config.toml
embedding_dim = 192
num_experts = 4
width = 320
beta1 = 0.9
eps = 1e-08
Rows from block 6, named by matrix and row number. Rows with one number belong to one neuron. Each number is 500 + 50 x the weight over its row's rms, rounded and kept within 0 to 999. All counts start at 0. Numbers have three digits each.
# gate: MLP gate (model.blocks.6.mlp.gate.weight, 640x320), inputs 160-319
# fc1: MLP up (model.blocks.6.mlp.fc1.weight, 640x320), inputs 160-319
# fc2: MLP down (model.blocks.6.mlp.fc2.weight, 320x640, transposed), outputs 160-319
gate.157:515518499420469537458530482460546508583477435414518566566504563488525484480563535503536488535498626477447558464513580474541510501565470506571517498537471502519532538569519448464485547558476562463558459509517542532470483485430486440449478550421593471467393629492499597478441473510487535511415523562427590546554562511483461477483557536516472461441391460445441558547570552556482427490363576433539621447547523459481476497531566518525544432478427500524577518531524491446439520553532454
fc1.157:475532594405423522498527563491529484533568492467533586596541503517516548465612534489507632544500519508589490470505579555527478497458442462524525468572528527466526510555541496453521509564410553552527454534504484525472448466518491444442526559510638566461447501534482461461516454520542566624435513517477534512601503504457500478457550537481482542466394486378536446407527562525457513468411535443453585545509507476571535573548496548612554473461398605473574587539482522537410477509526514
fc2.157:463447565393572480423504520514499518510584458458459500458428592524460463507518566510575487431532436555465585531540611475470502576442528463464480454441516504549481553462495461414499467438511494525549551515508419391454460500479515531494461463457527501484537470557525562479436555455477443502491541426577470452485506509452620514529577538528445409474473521511564519427454514682598517540518494445501475508485469558466557494534488486505481576475598398487519472478530496520585471499522483
gate.158:468565488378502490498485470589443473478525480490594620455517580544492438535480491605495516494520413505459541496415467520565516490584457572539493525604486410561535553515511505499406491436557506605441419558509540505520468489434491562511472586466511549461432485502463485561547498509438466506535605503517371534429493508519518496500521547521495551597569453515528464496531544448479493476461508437573444456462522456586516450501444532487415508533453516617513442528454530512556543484494501
fc1.158:413579442396546494491458517580445488535549413521578554556494551573499443510474481621446497432541499550421471529518493521529507489488548549535518549532517469572565546441464465461451392497559533564497555512512491472548468562391510568538468514489595492522482510517490538543434458480431471536577556514487421462479554560518505472520509518528409552561529403509473574484532542427456483551507495418557469459534445463495483469461494580441494509472502436647423443385434465485677528459548494
fc2.158:486549502506496414445512496468523421480470566498508565508511505383440523474542485473476467502528463529624469465520548450482527516494533498497536406483456520505497544473569549537485603466507547503465522513558436473437450555565436527438447466476432445472469526511562522526484442502496567557459519499458520496449457483495492553514390470545434523357474532470428471564536425569611471486570479497565527521538514592533572512507455599492604494495525529532411472499527509534414407373575396
gate.159:483525501501538583498469458467450482503583551489472446558429406483530573496444485484586530497529504457530546453473466366496527438468460460491507510573504401497519455543478418438493546483412524452499537515475494545466485637538461617528595501526558558410495627552599521497474434481499480463468568487604593535576438483579468504567466531477485508574483538466415522600446462513597496530484505500485466545562516530544434501512400417493568538452515507472525469534386428503544492477461531
fc1.159:425577557463410454411465565573494583530516480479550443439528557501532481442505534522478414484481457523482470494556542574545537502557518456455493482468466578573504561546481568479489466506520531561544403452519523524462526501476522512446423473419439496637449542473496518419499564407459460591478605512478547504457516482419481497477594470576562497521451547491562513443534504477374465524558533549486496390424491575503540434469574579429391513594467440435489491476456525517418506489477582
fc2.159:579528536406595412489488418498483500518557472533567538589512460432532516511412508491351428545518485488526554475505568609512448524470546543432574511450487477401555479514510529494507543473537408515551419531526424440507455500554519522573534522473512547441508483573672508557582517454545436413512439429443504524420461624434478460414537468503551438525538493446471512555518428530508469514458536537538466494472531516432412531494517490485443560500482461478428547406431534501420482458506356
gate.160:453557516449472516394415467539552411493534501541491495511534507621532379526538450500527464510488489598607397461568486686549453483545485512589508450590519528414396555438542525488544493476486416508568443493581566513505488507425550591477459533516388434454510503462499473486429520455566519471543551451507616505418566478470532529495474440575528493567471493478486549576462538542490526464550411488498487515476548535459478467502563617499463521499572490411467502491465498552485499483490473
fc1.160:559487510458488430375531412508514515463447518459551501497619601553527496532527505444450496568505436467514431520530482578487500535433511460565525548538532476432514508508400573496524500555461501488502481526483557466488512516460523507457513476675371398485472415498355448424511509551617455483509507526472469471435511411484557580388565514540471457490518479525505437501530479561559491531387533560504550468554500533499598431448455508482528512456582538571452491504464513576568549535556404
fc2.160:515474461474500599574445500442523439533443489522482444511467472549546545501593445595508468547545498561482531610516425464476545496453498583573478566438533543457479499462489431433510492577493477470479559523529517497541372514424465519481462540484615588547484463423484536540442493482512484535618491508537427447476487512440502439450420518580569523495451576527508517602477495540429511448538442577512463448548498537425547494475590516497491597500469547484493408541498511472573499495487548
gate.161:401488445478434539470464532465427538518553484424466514521470454460491487492519529493491432552542481537427476583431479377482479456454528496461478566512441482535518507530516530544559508581441462558479620413533536449555481558556534572506448486497400526487494495490505559606513589468479601488520431469469471480459519500487486425509475464488565518530553522500544499455435601508571507532432453522605487567517533462565509562498503457516557566496503501432574555480511432463516432540560550
fc1.161:461487425490503471485451479502504531499512476570459505462407477528546533460465491555609471520476488507465534576413459513492483456388514508354482602478474519459576475572601479530517472511488593440563603439552445498497417510441576523501494517555436575501527603619495565566497583442550518603474478475529560560401443425403429315475447516563426533525440543463494450453547491489434481500520488496478526446486428561535513562508495475459451495436534499517500523521536620517537495500497456
fc2.161:502487466546515498535511490517538482452622460554519430545453536563487537432519453516515472519472539396454463593555412456469509484591537497608590463503536453464597458456488582564414516450573491646437392467476453513525489481487508524581442539566446597479446444525478571502486583544572438481516518444568541604515587513480456533418513492494508432434538463488487487470482491506478514491469504498478499439617456566444501479496424557534550517450572496501498528574477516492374513489469468
gate.162:435558529506542440457435568527586526450593527523398501444522456397464484426530547495461502589510493432462493601542423553446404517509521495518446510425496527538427459515490455458503511485498487467464514526510526519490390569490538498538499475569419551551519444425500529517492568522512548562531456562441576558579459563587463468421485545523485618458533400532509494575409519492513457477479491473542497513477407619544515456531612432495520464538496440546541526484468548559557474447446586
fc1.162:532526472624464565523517581500382512488525505498515586477559490568527429598524472544595506515500498538445494478438476533527570435487478528492535514537543496465526524547581527458526512554447580408496521396450515531530564525534411547505531575521470514495448485559501510469510482504567480400469517490457491597534524494444496488417454508498493549409466430442471524433331535511397495524499492555516457493474541387468395536429513501478497474562567540442499470489537459445459492580471549
fc2.162:511522451481532649496478565527505546437554483422522528547480566571474568460485564542419462435529431527556451484528538510495589496469519567457430513510534485499492429509517554544491614428540617499550598490483570543467600523508454507589617525521529416519541493470454475517491406498482446478586419516502570482595604481492488548466474454484517549510515492525438488414487441483460517398478459497462550386447562549461457527492515502470470396495444513593507516539471494486485515498549519
gate.163:552549549496506519506471576541558544431557528567523448544579524459584376458503472496421567578464490484491448581571515536504477431475571410489513476466536512439521549484588512489545437506585547595549570491461497479505461460521431471587401532480492481504554484540482506560548406565529494530567424446409466498491515537462508487486485543481494554535535552549531487522495536485416581487488486492498500684541499558491494530516534483498498469525426507528471435555472517583531522449487541
fc1.163:432509429512445464546559491540483526464543479486599471399434529494387526483567376552543458446492484456526486545479570496491445462488385450511526397498463419613526387548426478479476526462445480555462442473577508495434599541583555454434532483525483506548499556477537481511523427474427481457443508398570508468483423407495534548474575530424544542592489505561525491454593409518530527594504462578506468541485503455466544536468434510474478476547527477495525520544431564505475469520584357
fc2.163:493432468549434583499566599494589499462485429512434475522545515484465463567506461482629536555485541455454508568555512478519584490529461460510524517441485408446585561510446442608542472599474564499563475535485467550546418447407516481532443466519585535521520431518519543426490529586542470609507419458452531541471512415461497563564522488449411557565460568463452531449565473441455585552621421527512422491487490473493534432424493549504505520538472415560511528500506458509505512537506563
gate.164:471537534451504488546511540598447491592499480460525572538478571464513466513550547431472457544420479452463542488498558417486564458491468531504462586587448495461569485559510470469495452487449450518554444515510564476509455469437532508504516587583501462594487408518529442419505570498565545550484568521471564404619502496514595522539532422568488444483517584477569531472528514432484480423505524442565512507531421621519557556561421551386535522521541519631451445468411521516482488494575508
fc1.164:565545514448458541509500500515472429473491545400425502571489477493580452588547546466503477457434491479444462385563537462488510429455456528505438508522491480471634444478478525466510474464499518512569554544480498416459481511547556502482514442512492500539519467482449491491548495538480486476409512483514555464508527514570478492599459489558531374612456525448543609488575405520575449398478507486500531446487458536546564508611440472447515560443515447535498424444419464508433495414599544
fc2.164:402583507394596590551622585504613530451416446461508444435507485463542576459522501482568467399522516473450518589461603536469466495464461488561501502545577482517505403537385475562497569525527548498490504472446502530548535496517459549516513387465473454401540481515535463375489498492529494478524488512503491476558518458534530456453555538456498594387494471497452518466434509560480596505448500446567510555544569495443473536534413476467460498471503526522489479661460548475458437443502424
gate.165:466474508503534504540469648478505521526535524436534529522546495566523521510516512482606571509550468585511474545501564576441482403583479525475489492493530546459496513511538422441495548452450536549574502424499465568530494590516457456508449455661517450539477460525384407507445530473497442558506461393536557484516509476412481585499517521519507543526453492556482441571548509437429520556436464479545510445589572508469530415472485535510474494461522561454376492514488508488561593531444562
fc1.165:507372492466496599545504516506592512474596586550377506489450476545540496475481511473436561526442430454472486565471387569575466497534436469462561651443519558559540611471550421508417472446475448534509466511531580451476437483571596423522568577487474513545527525483480524518530464526495479527466481571570478510528434471522590479515563526517468440536542444584479509465444486477517596525484489492447422543459497447534466472599454498504590550448491522578492460539512429474413445542563470
fc2.165:460578537581436549486408433461543477540539430561481448486631515441493521511489479572523474455469525555590505542463499604494532566481553500503539501527509499493489433425398573523448452429557499501540463438576579494510475458519498477470498426490462466460478447486444525481471541492500464478469450456529524431568503486505595485469595551470581492526565465465513566469583556482571527567541507351507473522487500516454463490469494476519449498415524505564546520550519474454458524545442437
gate.166:404586506464501452524503570532500525539405501440527517495509523473465415498494558471525475470535529603454414543452493537452501490503572434528452455480535485540584460524558509489478442476486527528421507576508560553467471511405518501506556511460499539544488476550620459574580473481433359527455526542425479415550473478509537454508527486578432564596503496457481540552547542476548443427555477473502504457498510462516616506478520514460437523498485502517525510402471488500448484575513437
fc1.166:512597467531475539413491500476607494538595492556576551565484575493564443555425596547465431517438553541428525533428476591512513522524602485557507468595443424530623528474535443528477589510583513468385474487531585493528390467460595557513513484581490532442495545480516526462460541494530407459458485446582379410404554462496474449505508496503492510509491457446484494502567580546417531453483449546530400605481482531576426564558475510571520591490513542403475526465525400526457484461558452
fc2.166:485460435449445440546527597509489460543636500504568524400498536433495538455452528455516522461512561481487509503414548556477487544501494478448569527485587410513575425475440545505544489394464577596525555468368553488478536447489458507497508552570511448433384509503501511479490535580553492497419611517485468546460505574541399599556540536520523563549363490461640496505526498488494517462597478524540527500442498517558439500527560545523489540444487625533516533485531556487527437458552575
gate.167:461513627558541475460501564452536442459395547505506484477518612500554455556488439518490445542496551561484501547535508429553484508600501434375484567518523480505451473494441484538502473552496535470460447530550405530574489451532454548498412537496463495554546498463482430473584502528466473448493553460371465483491532478464446508491510515607442346524442492566409508538514502508575498479478562457532537470484463525570538494508551412540542563548480547554463534499556528553518551557450482
fc1.167:490509359524519579512473391590471521496523415497486396437487417549481491455527447500531495465447537407518516403520460560611507403475519478478551376462463478466409439511519482548483527430548468484505512402533507533466598493405549541514546477532450556464499576494588493543462530464428493568466501437599471530555532476553487439437558515501449566515506532563491516501537484509523502505479521554449491509557482379440445427549485511530460453572468486405468518473495475565466436399466516
fc2.167:470344534481536480382482588561499439526523568510460556496449505491517536576534444479545551453498497542423445502455560545485514516458540494490472506459583466426585489473514413314522472516512450521514504550526525564554513572530477464517520510491456554523604568497593509364523486514486514529544566474611520498449501553555510526552440510470458464425541533460478492498503522540529465474584443467401509505415421403504515535483345475495460550481509439483420472458506408468454400548503557
gate.168:434565520427513461482430493487404494550571521553430507419453422456483604392424438478464568504456545522482515473500516470519563474481513407525498476513575570478528513509424487444550468450519510488480488494416517493497448471517532497442428504494569475524531492560578508554501536583572612501406577496431610501556547515488472579542477561512444624466487540494456520500495455490545557426416546432492534470467589396478419520471452483522529479538507442592516517460487529502457533571451571
fc1.168:422384485487556528472489562587486520523433544494507577590495462496488486400470538511449500590575498462502472569492435485547448521433469509476489486492493404632327518495466472532531550513506494572554574468520450440438525556509503491542505489446590543498507516485472426513555493505538434452515365489502395509428412447505474471407520410482445488531445496513582406462353510530449481618515530632495531501510489626500418499516489427470525457423495454412460462588466408508527434548522497
fc2.168:521519536394537578477474574522429567442476417467508487539548471543436494500508544462526514559679469595463512433479449404498415454426583443504450506476510625482481519530490537513520540465581439603529432556474512475461485507511524448456495498557464489491536512487530525582419430573479421607452514492605478500513524487514485561500482448488454506436579508447493520616461497446537559519494453501407480413539544444613521524584464509493537555484479537434528619519584463502529505480490504
gate.169:489513492591495449547418538480515522459455530513537552632614483547545518532478449458403519480434511507495496590416447512614525519497458452547520460540495490410532492544487647430530514575474545444392556472524494516494562417449508532504503507607483518395505526472452464505471552519523478485532591453521502577504495470526451508411512433512508500493525540456539503439473552461294411554515470549491423516502412509529447504431508424603551559428483559377450483463454489489508534421485568
fc1.169:470517473471453510540507605523584431370477557572486563620493495447514518521496493431459494520526533539618477436369561464500454489527546468440463364574357526481495481493510484501470418499485511516422579508441490589544561501524502532521522485559490459434464504480411454538557512587459549503513555461442493518503508539558494530481608500592445514469539497472459419450458497501353525494479447551513431574553407498496483533474476474416496467532479478509522505464463577495548509471484472
fc2.169:429492471482498503499477524462511527565517494507478406542466453553547398606459434595495553427525541481497439572457637478482566404525558534369472477540471527474569473513551484515514516546465453397456516522479485594505548515578461503528561501530493435470489432520461464462479540477528404483523484461493573492488535556522499546485405455480455525397484385473472500556495476486418506542458486383516531475499499476538492421451595564508493493529548444508516484462445461584502574505556408
gate.170:464484480483431514521573571467573486465471555546480477526563477497582546432452592486505487523479529507490505511482482553471512521448463558447521450485555509482519559480542465521470403549515625551488477575543508413499562469479577605489486573581514475407509542514473558445513574536490512420497483489515510567528485509485442495469459491482513560490484478479532439436364417519441567520446433494515539484511625555505533440516464503551507573530506469516477549523531559544527452459450472
fc1.170:447467488440462631466433526510471545457545457438465507553403440556513485485547568507427565475553516460432561458553503563461455510489507431522542486518448605529420555428394489422526560525524409553538481500515488552493452413455451505490557554489504523513471492481532475564555501450463472488443460634518427511488449585474422519433567497406508481437557520515544551521449535547459493399493469524480595580502441486518545541583524463439558454369480470511558459568467515528595518517544481
fc2.170:417475552563554529493436581459477489511391537466445455489437501560530493518498549533602459616478470533596523565495528446460417497503435464496436461483546551529508437516534554437469453558492485506541461479518484530456472570532452565531603549542494402463444552488522556542529439460568506559542451500550521533510548428492511494476561458511394523559506459489551517483502525475604509574441454501514494527482500504442417507570383440353540528512456533411448490573513552520534591385496491
gate.171:420605512590503462569501469457528572514517531455439515540532502438546473468436556542430529433547515561550468521456528476552504541384488435445504561461515474424460509415506539527515451444484497554530362517452530561513537429529508516473435614574514534435436486624517499540525549506572432496575575542599495594546466515532515466478558480435548552526451532488510440557510512472440619475414490574490474525512439488500383540473441510521528443469522568538503482545468474605544502499490405
fc1.171:555500540495570572468544569428513492580561520535576480504575453495504568517506484484476446587571552452533496453475397537449481524465464494604467464575519575542497518486521470457530480476528554469501544479464515480489528552505462507513515470524478545531500467402494451544493469504555530488469444557467599440473498497440515605511562469498589461590575522517442515511396397467489440450535572512477476491473539576531630394511533479453499449443513530512495407432528501495458538538463569
fc2.171:549468463494504512426408457488495552493529472571551570490506546479488479504434526457449547541522512445489534400556479464522476491534466441584431469532541480512425477510474435532583510580425342432501425484493569519455555453606508447533538428553472449518671546507586418493491531497538431453501377504555555420500443488515466475502482468488552631425460509555431506439399560449500422476513550572432494466474385449497465523520410502490531361496546394468459420552462531435542527490525570
gate.172:520530432518441511508579482522518541529364449600532498513571462424561551490502490476484470466531473481550522457471530445581598483469509549527462478428444448562520566498541538436474448533400520539505540531540429457418475424428523470513579520497538538499541462429521495495492446426590466567509593550334496509487531456473479510503560499513406463459520475438385516466592467574562556541528548482519566546499501585529500479428446583497481545517511560480443498511457433529519477493519570
fc1.172:517447500476464468482547546517545504529636616535469553400435502538458419505480429493439437632525541421422482584593532510513451483493577472489561560467519471504507451485525519605540475460485507569467429450465583535476550460617479592486466528535458564515526598533558486493532421515512405524416507448496508604463486521562487472480463505464495409537498516488523511467451550496518414512431564525511417482485517507436557430616492538536466553628538586499496454477510388499482477476426424
fc2.172:509452509622555488481443358406494514523484501563502437473538429450557509520448547472552526463472465434558437503454513510588540503456467606496536451548448477500440453567480472388506482496436565447556446464471514499437454526518556445546437466474512450455523524471506399496442444498422527559594475431488497558574435524529495665437649555543494525573522522525542590510546573529478474490518528509419494693494521574487496542464473435456523512570448456449412519481525473488524512449583491
gate.173:501437503447470475460447564485568553528502396517540484560546406498470600521518447591622453456454512486483548537489459521463434511545496449640487525502448534419479451457484541629560559532509634533438531427539508545491498527512560494459510515424520465515449554519451497478485519517515502484526352475558405456472469497510497597529561516458483484526526569554436621504553462555547551505470482461391499490514447550481507457593509472458491486457530431386522479612501524479476451461456453
fc1.173:431544472562442507447511551435545576557465509507546520542505587564396501520488435552453543502586493500541543378467404607540522488493433511458473505520482516538497560484452583516510513465397478517484543518513447418378553479616571493506543527539598606429517478479618474506521422481531465539536482458592483498396462503560481513453567520583564563553496554412477441529456607438481559511450484528483507492432506487548538537646426584535476440497558557456490526548534411541492512533492536
fc2.173:404552485431464494475491472560488512528481466484420479468535559455431464471511558492449503467436436490527465572358560562517553526528421468483471537471481439507442506470475613437432517536504458439561418416515466551540465571475473531495559495576584420511547553438513488544487551470450463507500469561471483441518489493458539538441463533482462547529540522487471380469545569485439554459496447490560515595449438511634432473460453593513512521412450503459387506597442554485525511552565483
gate.174:512440572509461508475451445462477429420452474473405526533514540455533503522530420528488570497519535453546510525474455470538525485513510394493470500566380507558540538524572512423554551466576464507499496536548521492505508508511564546483493528491565388414529492467497536444470494493453517371406565469471611625511508495452446392496472481500445477502461515510543466542452518402392452504533440443543442530563471386391448489506479407466476511562392524425545433604501461534443512469543545
fc1.174:535371618553553439478511535593524443505512489501497547477490471577506536514511461488451495573539445448651528418512441401441485574433532551567546523521560595422540486550495500529494537531575480352440535458509477493500566407459519431532485514504457474500481537520446522473474390513531508412480475531546438469471521579450511589442500469564421442528577467427509545381546517506569465561509564541440531557464566494463539541448529462464476545497524450437504523459537492455518425531399500
fc2.174:548553566507497582519496402473419515444379406497411567450523501479501493558509451593462510515499545495479554486525456546486487549461469506473541546540448498544502475475506410448569530504534493522569447550406589552422502457490463396507523474570409534545460603503398522511575453467459476529536487540513426458568541549576516421468542560562483532539502437499458550448502504581559561518499446401473486523509483499519433556488538444601580506486506504527532533486634523406446502534468596
gate.175:546485501522448542457572497544538536440478507494495491495564533596516535552466511449571462481536458535507516538492483524577582477440514509447478517536545445565534482467484557581528464437467481478524516426533444444491603552488503506448423499462476527492552555427475504539398478475513466449477586504482469487309518439585602436421382551382425504520547505397509521477410503436471544548587520563485502590488546617506566519477507489442478545473539518502497500503483532458510483528463550
fc1.175:514504595426548487537544415498536492494524529554498483499503480448490443512508552495491489459408443474524498433428520555450390505487580589458536488474551467462567557501562446483459485472563557505503559572439500529564527507408500459417476468476550444429412463521518515467495452476580568558524574471567533529562440509519518519530560414596517445449550462563560461558449446550514459451449488464514511444472440400498502490515537516402508492498541532522432425497568450443550426474544525
fc2.175:561431493523451466532479562528590556536547539472504535464508449452433518537508547481381491494543542488548516529481532464411418411504445454523429510437460556586498500440462465553559517458456452525505438568591530459471554569380461467416556485455492530496475452557516436564460506476460516350376604492488523435498442489425498485483561519524477514453495515434501517441460460531476467468524457472552485567495432516551441523337411513506518564459554499521557472522408496519529498478513560
gate.176:462447511460479573534463508434457457552441492544482507478464388560469564438544532527442526536622406530491580436425372597483544548455501500542456359489560514539438526477558524439510352508511444613462481469507511441444518494563532495594471588490523428489609417496460525499521421467502503492509523507488426454498486463515483514503501447539518524443519506531479520523533400543480540441511524527591561509490427548390425553567486497500391588555467513432539480549477460428516517545455457
fc1.176:455456500435511540498468516617471497442459561460447512532471477398506555484514511533432551522586508335552490435475508566483501470532496491532520375490530544551474561450500501489392452554465475541492433497469461500440484452483578483511564552566543539506406455547502464519567548513527459516507596569514512517480542514505544575422497575542507543503443550537481550507543529431519376531424501423489512590571544483476565430451408536490473556516530578522504584586510606483515580512496454
fc2.176:517519482448471460470537409450543581447494468626394531510395515405481511520612484450551503542488488451451572419434398559526488455544493476466496477463548513477504603449436483601528495474545513554442485427529486515501402608424505430576504515496530537523534514527443524396475429526468492467516545483470554509394465445531535522544515548448471466450519495518462494499457440497556480447435456509459514516464423520499530529551360562577520504538480521548522505609463429530504490427522553
gate.177:487453533544593565486458593614563502561413571515549586530434510482565501508416435512515545567465485492552502458479428460483590588479455494604537486459485549576575515514503467493504491566519495512460488556382465488440545501547554483583493491486553603496424534506439561493467551503443562517526456428560541450525497549485517511434483456503434426502612529606484556514501457528432510526506550511380523432528458395578510491479481431485485405441415530428508498581570501512429520490594511
fc1.177:393400405475426546625515449505539538443563407437437516538526574487489490448529498495498574425517440515504495509525517554505535495500460594554517480427542583559458491554458433461485489457476456426537556510449473553510505608456410453556433544389432627482530530412519552489401459497447553513549366478462500452434416430537540419471485550460505542578555534500570570599386469558630518565554525458435431521455553532551478497523554457452468536500483493543487616549524455468529540535492461
fc2.177:505552480405533570517477467461545485484474497489442478521421536488525575386533476493539604513532480455445459447514431552478489495478517500447496483464478541484512527490457532464500528487532436453511528513498467528491519576483490459473449584536607633497520541498471453596478504506513495479652507434521500470544464520515628589542539498439521428564482485533563434530505530470549527548608560536507588454517360521540375504503549565439548527500505438457516516403507460553470462490508488
gate.178:502442566601549526596405549479518483484528477500480538473509399527539474510512516513489518472518495453510478535381436510542508465503540458511514452511527550540483599466536554504506541511483531674444542545458513450486496511513490433445580499430424415448506553424406527592433540559396505549555431496439402537512470559541534592430451597469504502531463516505529573427469537490547521493508483440505442534430477533566384510517457412525554580547445496514459451498543511549480429453483368
fc1.178:577535470401577490517499443477527474463455568424504400395478381527494487499410559499447503501534441424518557506505545403492482525496437606454528468513446457412519544463474518394586531426550501569516523484508542495474525540487479594474465465489437483563431481539545523535535389442474587459501546444520520533548507479457498477548567506499536527529493509491443540501556471477488561523584517475440448521452543574388580559500545536577494532603503524540529484555500467429427500485499660
fc2.178:498501436535486511491529449587496432485498538568451556514523465466507487498558575584671444567523527482507571456473415529516605539439552432525463550469482565538436557554456524538469393494551566564571495486463499563500450498502525454435542387528471512558561451495465502507574408433426494453407565542469470542568509438464450553476511468517575505430522457477579508516490477586525455501469509425474477504481581472477483415456558538541519483427524507477554510537553477545603488533554481
gate.179:508520538563447531509513456526519495536483436483506486550643498475532432503516502435476501487552474540385535573400412469495413514501546440532480526420444540430460460518457420435452530451422541512537523522490512492448503391479548452464470516436558506601471525489570529558493414569429538458618386523536556593457507509573503444551472453460531494577482551474472452549493464509448536626489573506469486434454494415462419519564469556500480539547479424524530484380475490469481534531500479
fc1.179:522551505529592508476512423524490428484510465465485506444575560539586484469505474453525487509492484437517493485508540531512443517532486544524493548484507541410468583431546538436523535562572482560477494476456460432434530537516618496431554575550512419543483494472530507490436534625436471488538455459526599620466520414431487455502427507542515491458424449484499523473544630472429398495467451557493454500552462490408472597539445552484534506541435444491459474486517427462493536535531543
fc2.179:440447485433540487567593568430490455465531475439498531447508491493397499551556506601493398475501507496505500534488462517493410479563454563510492488515566518552535537477533533448455583528458531500439516441502538539517483467516504503581579548436533442510544457470477533558527577533494480449467578573524535560420511539542516605469454535496434420471518508462486475376592453521479405384382590467526482450462516642421530440557522435497492467473555598578388432591443503521484522476576516
gate.180:526487476583491512449594440540435500624583525536449529512473501533436442490554474454544517403490513502419520524462541435459435538505561574512576564454526617396543546474553465527471472514521611455595453505574482511514495490389483530533507497436522401488553461432526502546466490442408449552472450475495575452435446454479485505485507457449496555452518472493498560515533516449552541511464540500496487431485448486532489449539480538432489488449546521555495513534575530551412461514465544
fc1.180:512563460602469455535481466558462516470444473521535560426514592517518406444428529528560523554512491635473480504414519499556574602464511547529517517474481565469533474612564553495588481522386594480441442494521551473480500445531449490557479527545496541481505429494530498502489494544574427486570453536557471608511453547526502441591544462476522421483547478466522530557385509520431509476490481477548518469468382537462587530558539508491521468483576472406475386517515521484461480530466596
fc2.180:515472551583529479503460574451470602553455470520504487488415569489563597576448406473497531554467451431366498531543554429525562542563554546597482420562486453453505536524489547482448567479498538553479419437513532500538485501449501447457397511452621526551482493520542499473559488506497491404520536576388463477477468448497501534526560460455470571495497499517393486556416452502480464535539515554429505436535621597520509444463435566603539496473562497490555504411532558494494524497561467
gate.181:460450482435502513451503618523557462553464457424519421486502402511496560457420409546492518538571515505503567491475527511509468498537530492538431515569486529468327507503528462500506592531614516407422445548454483563508507486457519462531599448460453551512559508482510450458405425460516437509574473437548538508533476505559537492562491546478560527542548566510582547551468448514493450495490499595550535509559536570595568485537440513515498473481513494472485421549568506474547548489522550
fc1.181:504402393376563473440554608589534429513531509519474471434496475474534495448485456449481492443491474536438476525582535490467517546553498449646476531533527443568428568483628480566530563610560551427514442497434468503519433441456518500526499528452548519481488515508511514501468509430512472530597385566525460554585519488498458433553517444490464458579563474529572499563514435509494468468506506541429500517506555481629487378576521581462570485552497515514556486467579522448586551458417505
fc2.181:489613535483548469588447493501575527552454608546541514537464513474490408394515552503458508534528484444557530523521476508530478446552563409535484504501593515569447442466387499521460413484496362496536467545545448528465491474465486574499511446518521438485456455412485530553511456547531510490570422550483497515499532484460638586556516583497485527527510420481555465467499566476446507564486500504540499548503367543579472504521528461490534541490486493507485574578456493506576431541502382
gate.182:455520462443515577465475598462451468532503466551387572457525466474496538547507484495522538555455541452414585564533441548462490471463504545519532520489511510517390438441498460477498471435404437448399423487493532539498600511504509499555583489380560431456494486467530550510500569593561517511431503522564480499453449592548440527501438560552438429480444503523600532559491546512509422619493442529477543476494529441466486624488546546587490478558442480570496565559547542455480511506463411
fc1.182:441409567613555513504460437453464589463437538488542532503514455531463528446550483418542530384476439541558513484445545482516448512498525467542561509489521418525612487582563531521453526537435436424538522580496478465527427465462482482477489549536386528548465544591503491526533454483398546493439455512541526420531504354534461531364595476573430481572520516416475583484534499518537445517502540549461478461480468490489490516563563526507550480464459580451482479481424510558478521520423564
fc2.182:466449531479480537481595521463491495459509499519454472458515510482532596548422546489440503465472401550481514497517450410470468486455509474410543576514491539480471494514390511623514444579396471534388603536518485498568417485509398444485446494560482598454572521551530478482521397467511478502443528470566541466394463566515560557474428504423645541554464454465502470460452489479527473552418459475481455516511676566569490327510448563452414518598547520427487483386491423512490462453452481
gate.183:543463514438604422599573464548471509537375556525488519417523506515510417523442516444508459488474444518461456471572429547518497531446489438499456558471516591555711433561503420468418467509521558568532599594434477543525513497447516466441513432447537545508514537457549496419503471461586426445548470421487435420506405406504498520526539582470522526474451564526578492529514494486497512453489486477540471468509416371459467558512498552491566488485569508548499526541502475472453461542518547
fc1.183:583461525464553553440463440501543538403565494481467532422546496583503614531425550466497438442522383507468507551568450485520483515491515495472474505476520616548507508516442476504453544475459477506536598537477476505472499486427511522420567508555513455461447468484551549517560416510556534427395451437544540591443578450492498519470501491508578491553560509525550530406510531554478442534606514430442443493483444522542502581443565548455594462505576497504525484371453502499475481440555476
fc2.183:459473482437548464458562478474602606478570498459486554517580427546484508484583347454533512490561536569645489570585422511519572554487470429522385544450537581463504479539498519411538431545506466523493547541555486369490485522524419432471451542497541577506517443549518499483581486444477496479569484487577466496450510553458497399512482439474546447492430474575541459555598435504509553481448470405554449553562487554473543467475631477486523496484514420426480548508476401624497470558571483
gate.184:538505608538493531515577553533461515561410536444472481487610520557473593537548455498456504487484554469470497472494545534557504534516478523498406488510549353447496523527449460529500521577503432548448511486429510481457601481473487493511602506392488564526505461488513555572496539526507531502502595523439611478515431519507475495474519515467445541585461500594511485547448489588468422522588446531580512444507508504428473498539479457571537437470471442537513430483468530512597488481566495
fc1.184:451486488591521567449498582578500492513507560516527523533464520498515496497497418526393463548477488511503534526527437588489570466611559468438483545537444479488556500478569455526434468446562506441547513518526506482475500556425465524550516498497447529434455487369505489550398487438463513502474492570443438529626517521452499610581591410537558497484492565481540491472422532486586455499529487480516483448511500479620466497565545554482480450559471506532492517579497506457490390525432579
fc2.184:488501511588367591466491582436453506452496475436439546491516513518429497461455518469481563434557534469497535550444468528511563487479467498509394573457487417483574561544509522497516550556504510524598535504468517452496476517495509435454517469450458560494479515511533576562437544581445545465495521525536507463453501555505480510449445498469521427516496541507495456518552437493522492439467506509495508571459510392505472548565699423519551512511483418431561479520537475499562483475495513